config = dict(
    dataset='microscope photos of single blood and bone marrow cells',
    image_size=64,
    color_jitter=0.1,
    targets=['smear'],
    arch='convnext',
    orthogonalizer='polar_express',
    adamw_lr_other_params=0.00073,
)
Rows from block 12 of a small image classifier, named by matrix and row number. Rows with one number belong to one neuron. Each number is 128 + 32 x the weight over its row's rms, rounded and kept within 0 to 255. All counts start at 0. Numbers have three digits each.
After each neuron's rows are labels from the 100 images, of 14976, where the neuron reaches its highest value: "colour at peak" is the nearest of a few named colours to the mean colour under the peak. Only what is clearly more common there than usual is listed. The data: microscope photos of single blood and bone marrow cells.
# fc1: MLP up (model.blocks.12.mlp.fc1.weight, 1536x384), inputs 128-191
# fc2: MLP down (model.blocks.12.mlp.fc2.weight, 384x1536, transposed), outputs 128-191

fc1.367:165150130145177088094124091202125152126083144068088096078133116113144075080112115131094114125132144122130133139117112169161096168135153135169169074099143108105123095107129167165129115118143104
fc2.367:132202138135140179105122139149137179114182088129116149145066116082110108104176104145077131131128163177184145164150125165135115124088117133123106123127135166065172116098101144120144126125137145
colour at peak: grey

fc1.672:093143151090111047088152099124114150106073047099121097207138175191139109169143132119154114121128118132131071138163151103135126107109145055109091145117151164124092124115126174099255131143133128
fc2.672:126131150180111116123091105095109173123111150151084093069112110138111111212091132097071083167132111161176142153134140113142177115113071159146122136127141142131245117124060094110109125100136146
colour at peak: pink

fc1.655:154153154143165163164106130148142122123139106159106143095106168148106111124152127153126136087147100160177129119135146178112110147114168076159178178124066144136177148174139078119129115086134169
fc2.655:101125125108142181134113137113174163106118136122079144134086144080088072119134122115111075162147076170158150147092146143119131108139094134125208102155074091151132164148132101133103190127134158
colour at peak: purple

fc1.583:158158170166154146162064124167082155096124099126113136137178136130107125174153161117103174152066117145170169167119139132127150126126117225098202072180160169142134138143072144155093139171096140
fc2.583:159105108138088099127129150147099115146124129103132199077099166132154111161070095125179119139087173081220127137127146189126087136144116124105175112108123142129145128128147116168100135092109141
colour at peak: grey

fc1.117:147161138063148118140095119168115116160151094126086139107117102117089170114193185147078130167109120143172132119124105128133122135028135168176141103128116152112133152199100139124117150062115142
fc2.117:192152100170178134207200120114107111168140158148123131143130103093164117122138129144112156196126125138175140146148135171149135139129197122150137113129123083104106111109098069142169117146147091
colour at peak: pink

fc1.307:145138111118122083142107157151075045151103123152085105091082137077138132206150076189109118173159133177163072132146209147116075144165127111113109066197198149088083147164142176120124082127080116
fc2.307:183140115125113133165170119110123218135106081144105103118132129123206171108144136128122082187096102160089142109097148149139194177156132120150130111117105121110155208093099173142184118061165132
colour at peak: grey

fc1.5:096086135142126161131098124169120094124083184141129101171108149080166139110129128143110133150141143172120114125152166068094149144147151115183117145068113170132125180104164082118154135125099129
fc2.5:141153097127167101176088099128127139157174125152138076049139144162096081124103096102133084078158142135187138112085101203117092112149114116134127121131104161124176169090082089149047110144091137
colour at peak: grey

fc1.592:094101128099106136141094109135073072108092147069139094137094142162147129093111179080082108136149143124180174092188127141153075123071110137203122174134125082129176190154090128077115124067070111
fc2.592:069107119067098133059081044107117162142126094101128186161120112124104092116093132159206084173137059134163119138135131102116150130115115109195126179116143142096178225137088135074215116125108109
colour at peak: white

fc1.4:126190178125118131097174107141148144135105079122118093159154117123093139192119194120082110135115101055204126077128179132175120129123097156115177157128129183120125163147113124154179123103052135
fc2.4:107142132165124092096125116149163084143155153120090116108180059132135096116170130151122153225178095118083142130123130134128107138101164149146131163090125160144186113136108139117255138103132124
colour at peak: pink

fc1.192:127125126161092147170087097121120061155071141131147123086149141114153154124058137109160135186143146071144134144164156157110070128081165095150168111183156094151086096169133065140184114128087134
fc2.192:122102134084051124112148134163104193161116121148124121106172129068175062150110157102128143227136139133128151174133148125124178164111158179127141150199132188125169083125144163220129138160161104
colour at peak: purple

fc1.557:131130146089163149124089123135116117093148080143141102150182177082093182094060124121105074093143131144147128135137186089154136092154139118146134087117118151142118153028105101155121201121134126
fc2.557:109142147198176147124144179106116178137104093142134113140115095180130067146076100124157107077112084084151123125155165186094098130130128140089184172153131085151149146145144113073097124146103150
colour at peak: grey

fc1.493:143105117102123140116118138102092151120074155142101173130138113063167148163107096108115088170075061131073124116183167166094103155129157213064147075123125116182153140145139166155184143143078183
fc2.493:161084068118139151125116132119164110150155178120121125124161157171133170157099108144063094129115182121118107136104129159148147135135143135137098144106094151139099131159179131132125115232175118
colour at peak: grey

fc1.273:076117125119085143115200081158126105093166077148153142116140150139084133152091150097093154028128163123155155092095166165113141114069125079181113164168127064128113107097152073059195157170130128
fc2.273:108125126037176092120142137129073157106127140090126103172138124119145138096100156130094154153124178134140154162188095082173138175131139139136127128073147107142135119176124100141145118151153106
colour at peak: grey

fc1.453:086117126132163144095143186162137198094191166194065168156095095141122150167173133101148190118144117112000130180099117076140118162110085192173086134080160144161123079111157141152116140144110119
fc2.453:118134110134170126131170098145163045075179187174143091134124093130124099142167102125106124113099130165115095161138115108160141184180095144144103081111125131190105070141112182130090138196092122
colour at peak: purple

fc1.462:103147083140106176067112067191101150123124102078119068115143146134156088149103148087161156173143096130214160132135140171149149117063151179125115150130139115148153116088131141131234168159162100
fc2.462:149130104121148101101125107134124138144142080140118131132144124056153148104146080128113122203117124142089123133126117114114109113109111087126153107110104129124200143139120120143099100103144178
colour at peak: pink

fc1.103:088089073139149084159149121130097156092137177144132126151128133085133160170131122174100139086163088130142147096141112108124209139081127130129076074105117088125156119082085079105115166153134077
fc2.103:122096092088104115099130151161149074163173162128116162194072116095147172145148139111193153179088149153073116090116131124149113105161168072195095157166095114155098217097157156105219145118160117
colour at peak: pink

fc1.569:130123092097126103117130104076145115131076084158138149130173084118129127112123165108118095175154081143132090158138113163151093105169107140143143177165070096113049084083111161138105078096106135
fc2.569:125185132117111158168058107126128129111139153111102119198088134094112082143110129134109117196164130140092123128170191119148117132113112192110162114123151123115172065100132152144090125103190128
colour at peak: purple

fc1.70:138130125105133129090142103077100114163116131091150086140149107058131151114129129138070114136093116118097135102116100105091129120113148088151119186118153153129059171087101185090095109185157057
fc2.70:077122132108201121164107180192198095154172191148126136136127123187108092115192146093153096069181132176109143153138105132082142112175119137088170098138065088092132164125113108158096160150066200
colour at peak: purple

fc1.148:150102103154217079103131090167061141143085113109106120121130078160135115150113065105194147110129121106188084110118171119137115115129123193117118121090152123088139148122148088119137111179148100
fc2.148:126108120180119170129131133089087174109180110152101124173058103096165189133125106107165125166140106138065114129096126102152061123106128131053188075150140118097191094161157173184108118215176163
colour at peak: purple

fc1.487:130123183129135090007140144113123186169146083196119117171181149093105104058085115078156162178147192127172128185101101112172086150119117093132110085126096067116167133097118149182097083103144151
fc2.487:135120138082084160098079151102115193117158151152109093205125109128158123043195146124131142053117147113150117120140129100075153092116155102116134145133101104135166136153146104166075093124194122
colour at peak: purple

fc1.667:109113123108233091113116108104124144125130177068081147091127106113117147128141128150156129165133097125128157138172100122175124141076163118174118136153106097143148144105123178103170155162045127
fc2.667:163122109168121168162133074063123133140151132136139189121151108107108146110156087071159185140178165127151138160131126106090134115106087090114109085158140124148129088154122144141152117077118104
colour at peak: grey

fc1.333:135128104139125135132098086119106107134100108152184100167115148143134126194205149139176122157128155142140144127143142133155154058173110190131150138118172071118112160139149136194105149095183139
fc2.333:125133109139064129150165134046117082159086122100168127127104143124095083170044155109094155141215112158185130151117154142111086138100131154139139132204174097098106058121116124159074137028230139
colour at peak: purple

fc1.616:154172091122148096116117094119125164137142126108118112124142121105129045119102122089112132122138140126145085147067129098138124160182118116148090121124124127189124112139120117118120148130151134
fc2.616:110109151113119126140176091166108126108133135118139121162171112154134153138103103157135111180117167092129133191095112141127123141081142117126163144058119075147084119166160111157013081149116148
colour at peak: purple

fc1.185:085116148134170095081114137095130156137187095127187175152140118106127167096114173119058084144107101112167136111098138182147165102139109097057155120138187136109124090126074143170160128175117139
fc2.185:121138138139124140138081131157120088106112116143118092141076108147174069134118116086105080140088105110187120126125134109125129137155109166179149064140160138140192151138143127168212128133194130
colour at peak: pink

fc1.722:088118135109118087123177113070152122105160125106113175182175069079108125166105168134110157110080083103151140129097153134201153153176146178161119083121081103099153110153123087116175160111110139
fc2.722:132120128168143176083136111161208158147135126148151122146116168146136119116124155159090148153145166109073132152067143199170092113210146080186161141097128138110100125087102180150113146107125095
colour at peak: pink

fc1.52:123133099151113095150052104154074145120100149062139213132116128112126161165104068082112196150116105049116169096141136119166116124099138114191127110119054120179099121140126082112188110111077095
fc2.52:114135111168050119106077114175064072112159060146128101134107107120115095132120105110148155153171175173144146045120135124129128099120080160151108121131122165084140158106190145138180183141092104
colour at peak: pink; white

fc1.507:078080169185199088107164095104101094127149122149124114098160131054104096045135126084100112122108081133141177137139131122134152102152166139193125122131132165160156091098100157105176115162091146
fc2.507:137152154185183129130060089096124137114070118127145158114125111120079149156044073160059134149084146089096129144093090098096086138131117127185116124122103160126145168129128149122188155091159107
colour at peak: pink

fc1.534:110124146125182117164136104127139153104103084121157174134102136164160173164111169198158160142138164178163126125171161164133160093161156100108161108127038104118111155173117094166054104114139107
fc2.534:128110111115026133162166126145124118181078127174100137165154150178102165184097134159141156161163155140149117139121157093123204107123097130053228159124173138181153150129161087134097160168133103
colour at peak: purple

fc1.272:179149120110163159142094158109155119137152128231077094134078159117096079156182125099108121127151128154175115134103082131119087128134152142101072112130117100088119124128122157148122165110161086
fc2.272:171108088181154155128128109147108140109122172108157149068120151108116114187159130082142112082141163137187102155148086124116066130155054135084163125129102126141103103130070136105066111179148125
colour at peak: purple

fc1.285:129192106111170149087189070161183182137117130075166110117162138126131151161110166176093153134160144122180116117137115117151124117150146096131143110144163084081127142128152105112217112097134103
fc2.285:141132151122153106140178106137131137146114086183153107178086116140124022181074143095094087149085107138100140123139143088104162114140123134135108132116147142107118166137103177154108077129115116
colour at peak: pink

fc1.121:043125102124188126123155124125100137129168190121124121119075138158133142218131103092168153130171124140085160105071162132119127160137136061122101122122119143107181138121101154162109117150069119
fc2.121:094089084057121150141083128157125182183152163134143153075081115129126086123152155142151104068132098168191137175146058160143182181170081116142128077137121103165137062113157169075193174125091105
colour at peak: pink; white

fc1.464:135117137170094129069095148065130139154128166130150133097147137089171131105141180081113121131143188122185153162152181104190117083177109187116146153149140146124118102113114129070126073109171191
fc2.464:155173120208127111089145170092118149148093056118114126250164161178117076158123094106077139120124166159180147173150155124141070134122104135081146174164147138094181179126095091138123111128103144
colour at peak: grey

fc1.186:121112128093146135125165114164127123173120096094151110171192149083118098124152088128097106119105100124119103108135125087121097131148120133157091055092071108116124118079099089180100103108063148
fc2.186:145117107137155153131115116113157159115172113123160098153121166111109089054121150138134166055136139107124136115121141142134143142122113154062126115135082104116150118115158101132091094161076116
colour at peak: purple

fc1.13:100128091142107121146121125128121179121102120157104144135123112120155142212122128156125086141129117105110122100094142174124130187083126134144148056119097034139067134101166151188129098154143119
fc2.13:109100134103137178042094131164170132076122210153112164195158150091170122124195147122116130109129165149150091163147173139114144123109122103147164103148192063169159222182083106183099158083089160
colour at peak: purple

fc1.416:175156105203107114119104141132125146134155095085132166158137099153090040144137117123120119136167134107117087142102136148119108181120112135135108141130207142117110169123098088154143126163074121
fc2.416:174150108128125158130124163114103142141103100145122169058146167168141196094172128055154132206158099175195115130085132192104140105138133131117114111127138153049172080095145148143120100118151107
colour at peak: grey

fc1.646:147129155171146123148120178126100151114124141172069126066192137149120076091132159117139149181060152151139198132088127086112101145205118206101112137144098150130151061131130105157086119083165140
fc2.646:142097148170137131153140066142097132107112114121139157113121124147127174156131106143067150244126075106164114141126126129101061129125167115127182140153126140147112061086107100107041152098146108
colour at peak: grey

fc1.260:103164107075126102126109087153204182130120187125099196193130134117165117143134113158148194107138123161116143127143107145111158120096176166185155102062145189129125133057126131133145118152146168
fc2.260:106153106185107103140133168129098078134163157163098129150115113127140132126127036187054107160109118128121083162098090168123106154142179150140165094131092136108136098189131107130103123105113165
colour at peak: pink

fc1.696:144122126120078148155198099159146078141142131151158160212072114126097134194150181139155159104135157084148120092170091036151122123068150140168089082135133118139151114173098147137104143122103105
fc2.696:090115117121117160124110100133115104097156178156143107205202146121098191130092161162085202136186099174160160121087120175166114146116162070101081115126133107060155133122106145087171096140065094
colour at peak: pink; white

fc1.434:145079143158117149086121098170103089131176149120068096179126093136136132156109130135116140196146130104137149141124088170104141166086137111071089095106139155130135102148096116176200186107083141
fc2.434:092136115168095154167157096149126131131115120118128141088169087189136173152176090122119114139129166107088119144123142133086110172094162099140130119142114217126131083136117123134255116109125086
colour at peak: pink

fc1.8:159147097157200188088071105108131100100093130124083164124128156137102136089067074116087125108117099177125102139121170136172138127139135094155095089098115116112155063102119166147117183111136088
fc2.8:111146095145109121097154120094142174137133145158113166162103116137236079133144096078081111136133115144137142079106135102119047112120056091107129141091088156138112124148153109179103167161171093
colour at peak: purple

fc1.703:164143046123159153114117112154104102114157168162089146120119137116118042165079100174093118165122154103142153167143175121185128126082161126214092107098112145166170169127065101132091129139127124
fc2.703:161087113155121101169102129146176134118160110133144109133137143187163055152129124193150119121158183146158178100127156080141180158160122113122121109112128114157134094103114113124094122126144112
colour at peak: pink

fc1.204:108142176138147180189151180156187153120105120166164115185114168126084101130114148109078102157060152116114099117120058152094116150155097125169176120134153139103106144157131178150173125145144148
fc2.204:107153159166193128164114153176065092090103079123126112112143130136119175108158137147104168134155126141147111120152131188149114139112135155165136153095107073152141073191076119144245133131139145
colour at peak: pink

fc1.578:107136130138175141111056069109109096170105211111055146180182150153192139064161094054087152104143137127084098116129022111137181110086114102155134151160100065116115131054130080177096123120173083
fc2.578:114110144137147175071107130169075152119113145106140154091125147144142128148146164153078138095136102122164099121146111122065106145164136127166096101091134134143096176135184123119121096136143094
colour at peak: white

fc1.254:180167137145119129149140123130179166155102174187100101069170095158192092169165144085094109130163087105109162143145165108105065107243121108168123097068145130119085136094134080168124094100151160
fc2.254:144129168131105155154152088096102095100127148142106123111126134162151100114071180096132150156127070094152132225133115077105202092111087144105139103121108138162129177085112135134090107138163150
colour at peak: purple

fc1.443:115125133103113072111159138113069140104127171184120114138089109136131131084147149062096143124168142128115134135102139153113105112110122115158121180146102084171127107049132084141108139066104124
fc2.443:106122159127153104142172123119121071110041120114123111196141138199142178143136133153154104115100187119072123146109088102091166131077168144130140096053170133097090142165144147157060157144147121
colour at peak: grey

fc1.481:110070177104141165166111118110116138058115239143165094137131146014090148187119091186055170127108071120164190113129170121139105116143111149114107140171172119148108155101147094127164140165162161
fc2.481:111113181099063146150097104132083080130148125133161080128180111135096118134063136184148101097125088102127160139166093132101134142108114104137144179105140127153176187114124103148111153131150128
colour at peak: grey

fc1.97:165095109177130127164138179175065092112128137154130149064151147170131117167124173117125126111126162148079132120082151121133125100157158116083148149170099077124167157120131170172077129103135133
fc2.97:161132065122097133117152184107153075118112116176132130092087142103130168109125147138128159191141118125106146136125155127100139153081098136025143135156109126137100120102077101129048122123173097
colour at peak: purple

fc1.376:115143093175138153143114073159112090110153149113114134121127150143118163170166077084126176156147113077118113156089183092149172158116081126159110123161124119172109128169134184128130129154106102
fc2.376:132132163132150129099104115112146187150213140145074144142106107125099138175158140137126122145112118195155138154154154058117145096142135126172158149153079121194111124142157126128166117124121114
colour at peak: grey