From a checkpoint of a small image classifier: activation relu, 194171 training examples.
Rows from block 11, named by matrix and row number. Rows with one number belong to one neuron. Each number is 500 + 50 x the weight over its row's rms, rounded and kept within 0 to 999. All counts start at 0. Numbers have three digits each. After the name is the row's rms in percent of the matrix's.
# fc1: MLP up (model.blocks.11.mlp.fc1.weight, 1536x384), inputs 256-383
# fc2: MLP down (model.blocks.11.mlp.fc2.weight, 384x1536, transposed), outputs 256-383
fc1.891 162:557530415558461546400477538573523497511495439487616502538502455490578467521442478516532432620465463461450509520460496466479568487506514484442561489506483492472506527517529404396484471562427441537521555556433516449522486461508439535522520443437549464464487508569537539565398484516524509473519436487494478572459577518508459478466618514531483486456562446530471561552574527521509479460517
fc1.892 117:496449476546525495548586481467477541513560515448408431409453439455466440558492526466543591574357490569469436536525485498445554516407466477541562468531503540493499507568547525532554428512489511504458405515477535535536536468507455519467411524481508487496454440522489536435483375465522488545464481536442455492514517588509346489523480495516474404543545460475572509491480502459556434591548
fc1.893 084:463460582432442509503549539516393490536534527554444520554520420507545494492479581537489534479557538515459521573575532460545476462474521497501343554513498561553436440520607437527470494574523393506508434444549608536562429548462529460480469454498409490429547492627478502427484487440464486541524481534393618516460551516546537470533582510604506581499497442466508546459563412573554496469468
fc1.894 112:512522621550507513552501440572463539516479526558501469461451567534566488533489523447529429392483454407473461421532463427555518558432500506530499468487659486512462529527491579537463510468419586535499535507487490465528455565494509540492488503618581531459452415510446604486474507555513490557485481491417538492440457575503507443500492432507580472453547478585494540573523479507461466583464
fc1.895 116:536498504463408504413529532435473489581532453444520468534551555453429435491515437507643501444485653457509556562517516584566479445494577556512537467550552481505453498481540437459584516555525508506499491481515486521510475471478466444651495513508455515483571545479509417579537494495536427461544622540515410492529610520477518457445585408515407520517577459451606560485446538588532504435498
fc1.896 103:508573478547439423542443509485511593574507592493505507466437412466504443658550380506541523525593472561488501532477521539496452442491549494467590465497486550544569493538512481434501461577440506549424472582434513483507486482590603417451492430506474450547524472496513469563431540426503505475480494541476539543467407471566536502558553548497479439443498486521485574411540548434525485508532
fc1.897 089:558589481545497544476601476483461468453483533494504482596539518503503568455572571464507593446533489491482430601538517608527573583576509501485505494508449507554552465483416500444504536492405517527479659550455536469566486524562550511463539447537501444517536557524544420503495582494528513556475507574498463424584573482564531403495551529535457492471457550546469540515442454477562391526439
fc1.898 093:436516477462667477530470516636540500507489478493535497415380481596467569620513519546450457480463473519465520554514531523488478426448540523546557536443504603526444524387565524583488554488521477525542509445495543560607434481472506535524500610450421508520553546557510488552433484542490441470509556581470418461552439550458540573444477447531526482386480473551567384429423447454504529494522
fc1.899 147:530534528536538451434568520448417480517479452445476471497491539576509495548540567490416472541460524556473462508380529489500447547595584452528553544488538550513497505553420497490480543374558508477471471492539548484541507504540553466509440434549596440529413522539448599405571529445509470436446471440473544415532559411515565502557493522554531479488479522491446439482491428484411484521491
fc1.900 111:538585457503461398517447544498528530501444500395511518579631529532564537546484529525542529415511444453475454484468478436568468460432493543438519533547465557453475438513517514550492424547534555508551464448522447478408464521509488581576473472579357605489459460496483589526415538520480479404447518580515459500523449494442459405457521465458518562507534529517477510528494412368483444424470
fc1.901 075:411443449621463467494490501438519522437486553507427503522408483471436534398488490561581489471535549451407488452567468492510576568430487406466451506526522617428591549566432503478529444531508519539479518571498394602544536568477596462443483465461483506419535494486478444510481440458513481421586414517480588536462411534533515459547539571539478445551591397597593438461473526429515518428407
fc1.902 079:484556522481464485474519493569469453483467481410524522484550476593532546551421522516534493548480506635483557516496503565490464480641510531491497485503510562580515470505406487507558443401489575404363553399504529509511502552502521621475490491447522552560495563502492606423499516509489402579399536519431557502406463412551428427514562561467579511470581452534406514535446539447558477484519
fc1.903 097:472592481516459465459474471522431521531446487519487429479385467464524476523534515497463513414478426499509536453480511550456417475551471568548498477576469508489527515554591544504434505550524469458527392502473459480599512517480449489440436434529485465523501435519501470547554434445510511469485562559522493539459485450482508492480482555505532499540476578466542497470570450584643465581579
fc1.904 098:543504531419533509460493536537475511512528433592431506482528380484451518537467526598513569487512483531499570434558578522494432451528468535556496519535547450530503452458402588488554509437442510480524565452517433496505562477464490462572529468534539489554552492414577560441533563567535458507363558471551487473544377520561509581503491479537462494459446451445449462452505493556581492517464
fc1.905 082:500492487547549483461490453523455458509450445490538580477498547506482442524573530538486501514595465501568564517577486454537481458442447566440464548573529568459542541477507525584547595517538518447499629506499459441421498454452601462496470535591437490586579451502494479572485455532514510525551542591517503456483429567540494461541478505491506495507434522552440529465481486517502511552540
fc1.906 108:483478490514483456432445514529513521498523420520486499552652489515594507558470573515523564514509426565492466450602512462477432448516494604503444485477462490543461530525441503573569540457486521528481492554448519517447491482486553476567517443485465477483460478452496490381422495578532604445517488526466493487455445472532591479493506471500462527416544478473453513577534484357567548461576
fc1.907 079:428514424536448513346435540575527498547536529562471468489542496544526501520544491498461485466497483492489468543514523445497461499532490471503541389471550483522498481445521510460505550563517446511521452504475502489553497530542548487412494466520555594580465537431480457547575512463508487541521461381525559584504435507540431521519491431445477428495518504534543545464475430401553462496491
fc1.908 106:474528531457551473576542519477487467564531502509416523499407485448426467550474462461600550610451442517538564501448502535505548489487472515527473544504496415518501496563571516591556408514459495449503537516466456623485495527430491465574448540521474544532494481553520453506546513487473476468497477460584492518550350561593470451513496500453549381533502520475485550446511499454553442568461
fc1.909 114:452498477420457457481541477525436525506473423524424451513402550479481486463533422496371530531395497515498482505457516582501532508648507518610434607518542471537488482549484446474537532494530483456505399505518576597533397500445450544508447479519519536546506474567568433440506490508470516527562486419573707544501496465506493603583482477495570502485479460406525396480483492487450467528445
fc1.910 114:573473581462558562449505451448470426500500484499535541556537460492417419535520428443667535540601430528523502508517472457456430451524490605552477445473539545520468427494484536564482505463617452534543483522449539554512503501518502483507565514494566553508514459552469427552522505512517504464447434458560664459622416579430526511473477489605451463549464428470472493575552584549518369584524
fc1.911 100:498513537526540406446411530458497546536462408542456528485590455458496512471475552545458526436434542600479429564565527516550592551507527551595504424520493468550451500506561404447516500534519486492554433445422523528493519511415478499614543384489566493461464502449484499475531433497502627599529592504467600502587443453486531464534506505496523530420452475499468449437466481484447493403452
fc1.912 131:467523614507507527532443533516466496569529498513532492521468494495480518496596447543550473530520543460529543481554550441489557474528506525500452562509472507614502498489416526539545459538387481612512447494516541493413460495545465626513471455492460500476461499472501504525606476482521516443577585455486396510537570478555589572539621500539554487506531498429548445523477566450576466504581
fc1.913 097:497450512587526553414479509548463523520551482518406618544411519514377426493519510437542451482536440616465432520510525465397466556478425458514526518521470432515433447378462501430569491574513497528539561481469477510466605513487468518515516536495495535491456425415491425509504565495552538395611348544544501502438411524520453569547433453498527507513569538484492578456568454572521475517443
fc1.914 094:488495550511529570445441511371437454462533484487553488482472532459383587468427542498430463443493426574425599488414453495503454487405628561497529555515460507428498435438478521523514511493475450495449536536425451530528467465519482466516500490472474480498499527393522508469520515520562391499503608473560546484533443508447415502398501603508566493574557564591428452540524457412507496545430
fc1.915 117:452500500528524494515546499485417510548545423505510482472505520495511505525416488578388500558519438542534441472502601517466569492568557500542515506564567555494527478425498546563562493487496592465468449411513419461543571525518462430509543527489575536520513505455575520499488471491533455482553391510577633583460467465542423465503524413535583456450534538465484500363463471442548509526515
fc2.891 150:489508518555489545615452586540493506539495491490514570506487432480598557491473560503556528339510467523507576533658444520542495465524474528504462516565528448495408465548473515551484521532531456500490440467457441526514534512529516526511480555533427587480528404526500546450454521473547507351454544442590522542520367527510443519503477507597518394469493484502548507370487516524507541559465
fc2.892 124:454488607546496508479539439579558543516523486522451434410488481474457480490545373454508478481473566529469504507449476567505561579493553452503370537487514565469486473503505496577557481457585411542495483521525479333622529516488452446549556505593553463481516507497541479563486552474512523567532482451585479557488513448464465551536583477516471439462495538418550544546507516446389558482433
fc2.893 080:539516525560415465568470501624459491526471590533505541497458510497496416524493541491459492485427562540528562450566517476530527503503542545557467493484604435471418478510474537466424622445448576457485479501547521583514401516560561430476427469532506503460463510416477498431554498518487470526459442394556501495420529476572475493512499465498476456486414357520561516553532461493426537470536
fc2.894 112:548544504545541508500495445451471496529541570525572511560530563564501520536490463517557460484499567506451430520495549464479518419536531497458563601486553532521528456477517527506591532449494507464551541463591475470469514422556454417513544496473455427485508586508460538539405523510454522486493582543423489489488438406526431479567526567501479546433487445498573513493504481503532479590557
fc2.895 119:413580584501496485556493520516517522526501523498450472411521524442501468513562519526509512525542568532489468493569519512543420485469462528476339509456565476626555484456494538492598549450517526521504552478510461549514471599478460408437440351415643543535532478539514549453502593494566474455500387487539464590487493452476509464478572512629546571568497526434505504497461482558530484497528
fc2.896 106:543554528514522478521515478543501461471497406512440571576496524468513432568522555494558560535443400456506497433503567499528542452567550460427585462536583540473491496460530564521477473492499556564530427481492381549554504429457459508514491525396442381490485617492468446504442461490499502398535485473491547521517362570511612503445411477440421522529455540475438497526530415455560391484538
fc2.897 083:620465538481385461554454439423584507491506565480560463476573456460481485509428582549449469508412447386505531471515460454530538486499549589477501573509508507492525468585447481460586402521446525439576510521444474487517586557496531398499530531501493400530594534519544519479536496451463513463499452406472481481485514516544470518474567530447494483538459427494522517470602371547547550454500
fc2.898 100:496527556427455433509487542483432462454505496559536562488538466522582517473515583506557481571438549527550476540603495520494505477569569495509510460484562473537443487571497565546441526414555493551577464516458459463482491503391555559520532494456555458418587401533516476459515428474518608567489503475472488484471432516485499475502522553496586564552508452491558529525446509501499506472500
fc2.899 136:591475531548432500517534466587437515474535531488560516496494474473495449502521463516534462421537460488456505510400483476472421433492541527475441498474472600529433519495462465527458554463526575557546590510530543492488432562508532436546514537583501411593465571527637526614513495460469505435501456627466521516442513414402508503481447502467484502548480520563396483564572446460575436443667
fc2.900 108:542528495496450558505475476460433445490586517473561506478514515507506425456456569486564578497496474539462441472427527474443545421430450466513487361517555428500535529580509577429524533542476465456508488469495555519481474581429473488541522540425507510504501554501531517395489558467513604539399443372533503581468501497409566485457507506550533588577494601506505447520463508536572575362487
fc2.901 084:508502547548519551478470478425425518553554482495525452451536462435492523567472489478513589503518463532489537463552616571508478511523429502449460563503476491557514439527542451574481422558499537504549460466465491581455504428581494504476471542498524531570416501467526522512441588451477538618530507521397453475513462597544469559464519376557474431509502438488475546459548490434540496443561
fc2.902 086:526496607484464521536455455539586431511500486481452495488440464504450499478471500537559527539488422448545500499392421594487525585455463469461492449470499576497494471442500525424491459608422397505439470491577623621532564418518522480544503539527377529502516528479533487580485463609521463366511531545494491586582514453507513516568519428473596597505477610514518551537570468492531492557579
fc2.903 100:503525546436417442495572539514446472463452492573547491509514472496448477517601504573560376541499524573458481551362469499556441521496547418564473404478473522562442540517508458481502506308510496592527485553489504602508513478501510540488492476562523541422474537527488446459511478501572437464491555549475487505453498488513428552505491572485499505530471527500439551494496453466590484382494
fc2.904 100:458439468476632523458481534526439493449500471440502496508475538448458458529513472528438544389572534491524542510546447538522484490474543471477440525458437457490499472454471589485611491551518510429444520508482486450496426466431541545556499444434444485480576419455535539601468416443521527490485516604509503397479447554532618439502449404456474498512518495433448482543587544545501513523584
fc2.905 072:583470527499475494543440560511487572455477537549491430542403553577477524415444464472466492608585538529506470581509460472551520453400447534555484474543550582492506590505517456502568530519336575525597489575556535532575485585514386576540485457535489448450416440489468473558484519495481489474564458538412513531563555473489480509428650533476402432469498454464589497495452422494508545452478
fc2.906 108:515579451558536502494499559480498530526473547476516465452391464420452559445469489462427520371409581479532508469407498475495559492533534495339513349519494508409461457512561492478477450530440395568480514467505506505531514474518558471466494423517487471505542522425485513502539556492529405482474503507505503461489516540513501473514514439400468514504500538443496469480533479470518554470467
fc2.907 080:543526452492447521438439520541468486502514491528448417510537383420545514466509515419526513486524524494496537459543451476450532435514483502481512472470519541499367504462465521565443492422499502537456564535558480507501525593504451399461505459489460548583440634456510519556449524520546549534538451463571408464521397561484461566545563508429517467453506435393451497527563424538493579377512
fc2.908 109:571534554413519523481434517438482526476505457402542581524569501509519447507519580437527476556524527469563384502475550527533524470539477530500492490401514529562455458450523568475483566459504551541584440476599480566466511518479484423533557563535301494420401488525439462515503506464547556455549472498458499452490498648406581558472462472512526513567486428523419540502389437503427443443438
fc2.909 125:547522560399524556449531484493520586494327462541416434460541471464504526520490486497384521495477555517519493446428458516460543439526540496489475484534541512502456545537500447416547502483526473546534525524491490531447426605522515518503483484424409513483481471455496528418442421497491489419471543502446528465508558548527500546473466482559524466505531475495485418521547518491504398496595
fc2.910 127:502559500573506554477465474477376462558520470483420421494480458499407485488536489382566482513458463494453467490493461527477513426455462516591506527445532482466570418458495595475527593588520501374514413521584417442443460460481571457453540486507396528500449449502451446553505512503535603530477554534479439467531406573469491472497576455512549562534532529441475550496515545564474548486520
fc2.911 097:456512509517465461485459448476507522507560487470498478447440419493430442434501458467452564477529429511528452373437487533553502481573495501397518495574504556499565557573500452524481475478460507489519482514476420476460612534485408471479570464493395483519560464544556496473412624434462512522470470509542431543526494534537474546543549477438598510490409514452469462470512502533494499442540
fc2.912 127:559552490533506525585474485585453409453535493482461540493499526419532496559489513466597448563481570527494479556553513420478496547490417471528563569417497484567496473523564458513615492581511491465513529507525399554407460458466505478497506442468550506492503573517438475522467492517527452450481501495609487564528594565471524528490455603511491463524440496522605503557543418535609458518569
fc2.913 094:456459470516553548444414579491425433539470454521560462499487558492431389484495486413479451585460490517550473433511539577454519505468444420582532446414612522443470509433479569458455443434509427478471454471503497469529442369508488595463498542490520504518431424577560503522520537505556486406516510495421457483539447521404492558462580456538491505440563491513437510495510498523454492515496
fc2.914 099:582477616437497515480546510477420528436517478470394442486567444397496519486517520504544558571377591437570524532492538554412501560475561516577548576532483531517567544434429479447501432517575496550408494470528496548471445482535538453451551525489324533428514541459518424469423483474522507452433536506450534485588416582389527478522505537534560638490507458471508505438492424500487508353472
fc2.915 121:489514495530493529472577570621456490499498507484498503477555484493425469643463432458584512488520478416554490499502374486568490417430476505449461595492498535539547444520482605535552429549506395515600545542479501529489450424432529489488516483502376448495427568480537540500457611466539495426438430493345444483491480589494584454516448533604453522488410554502496475515425511419567517487433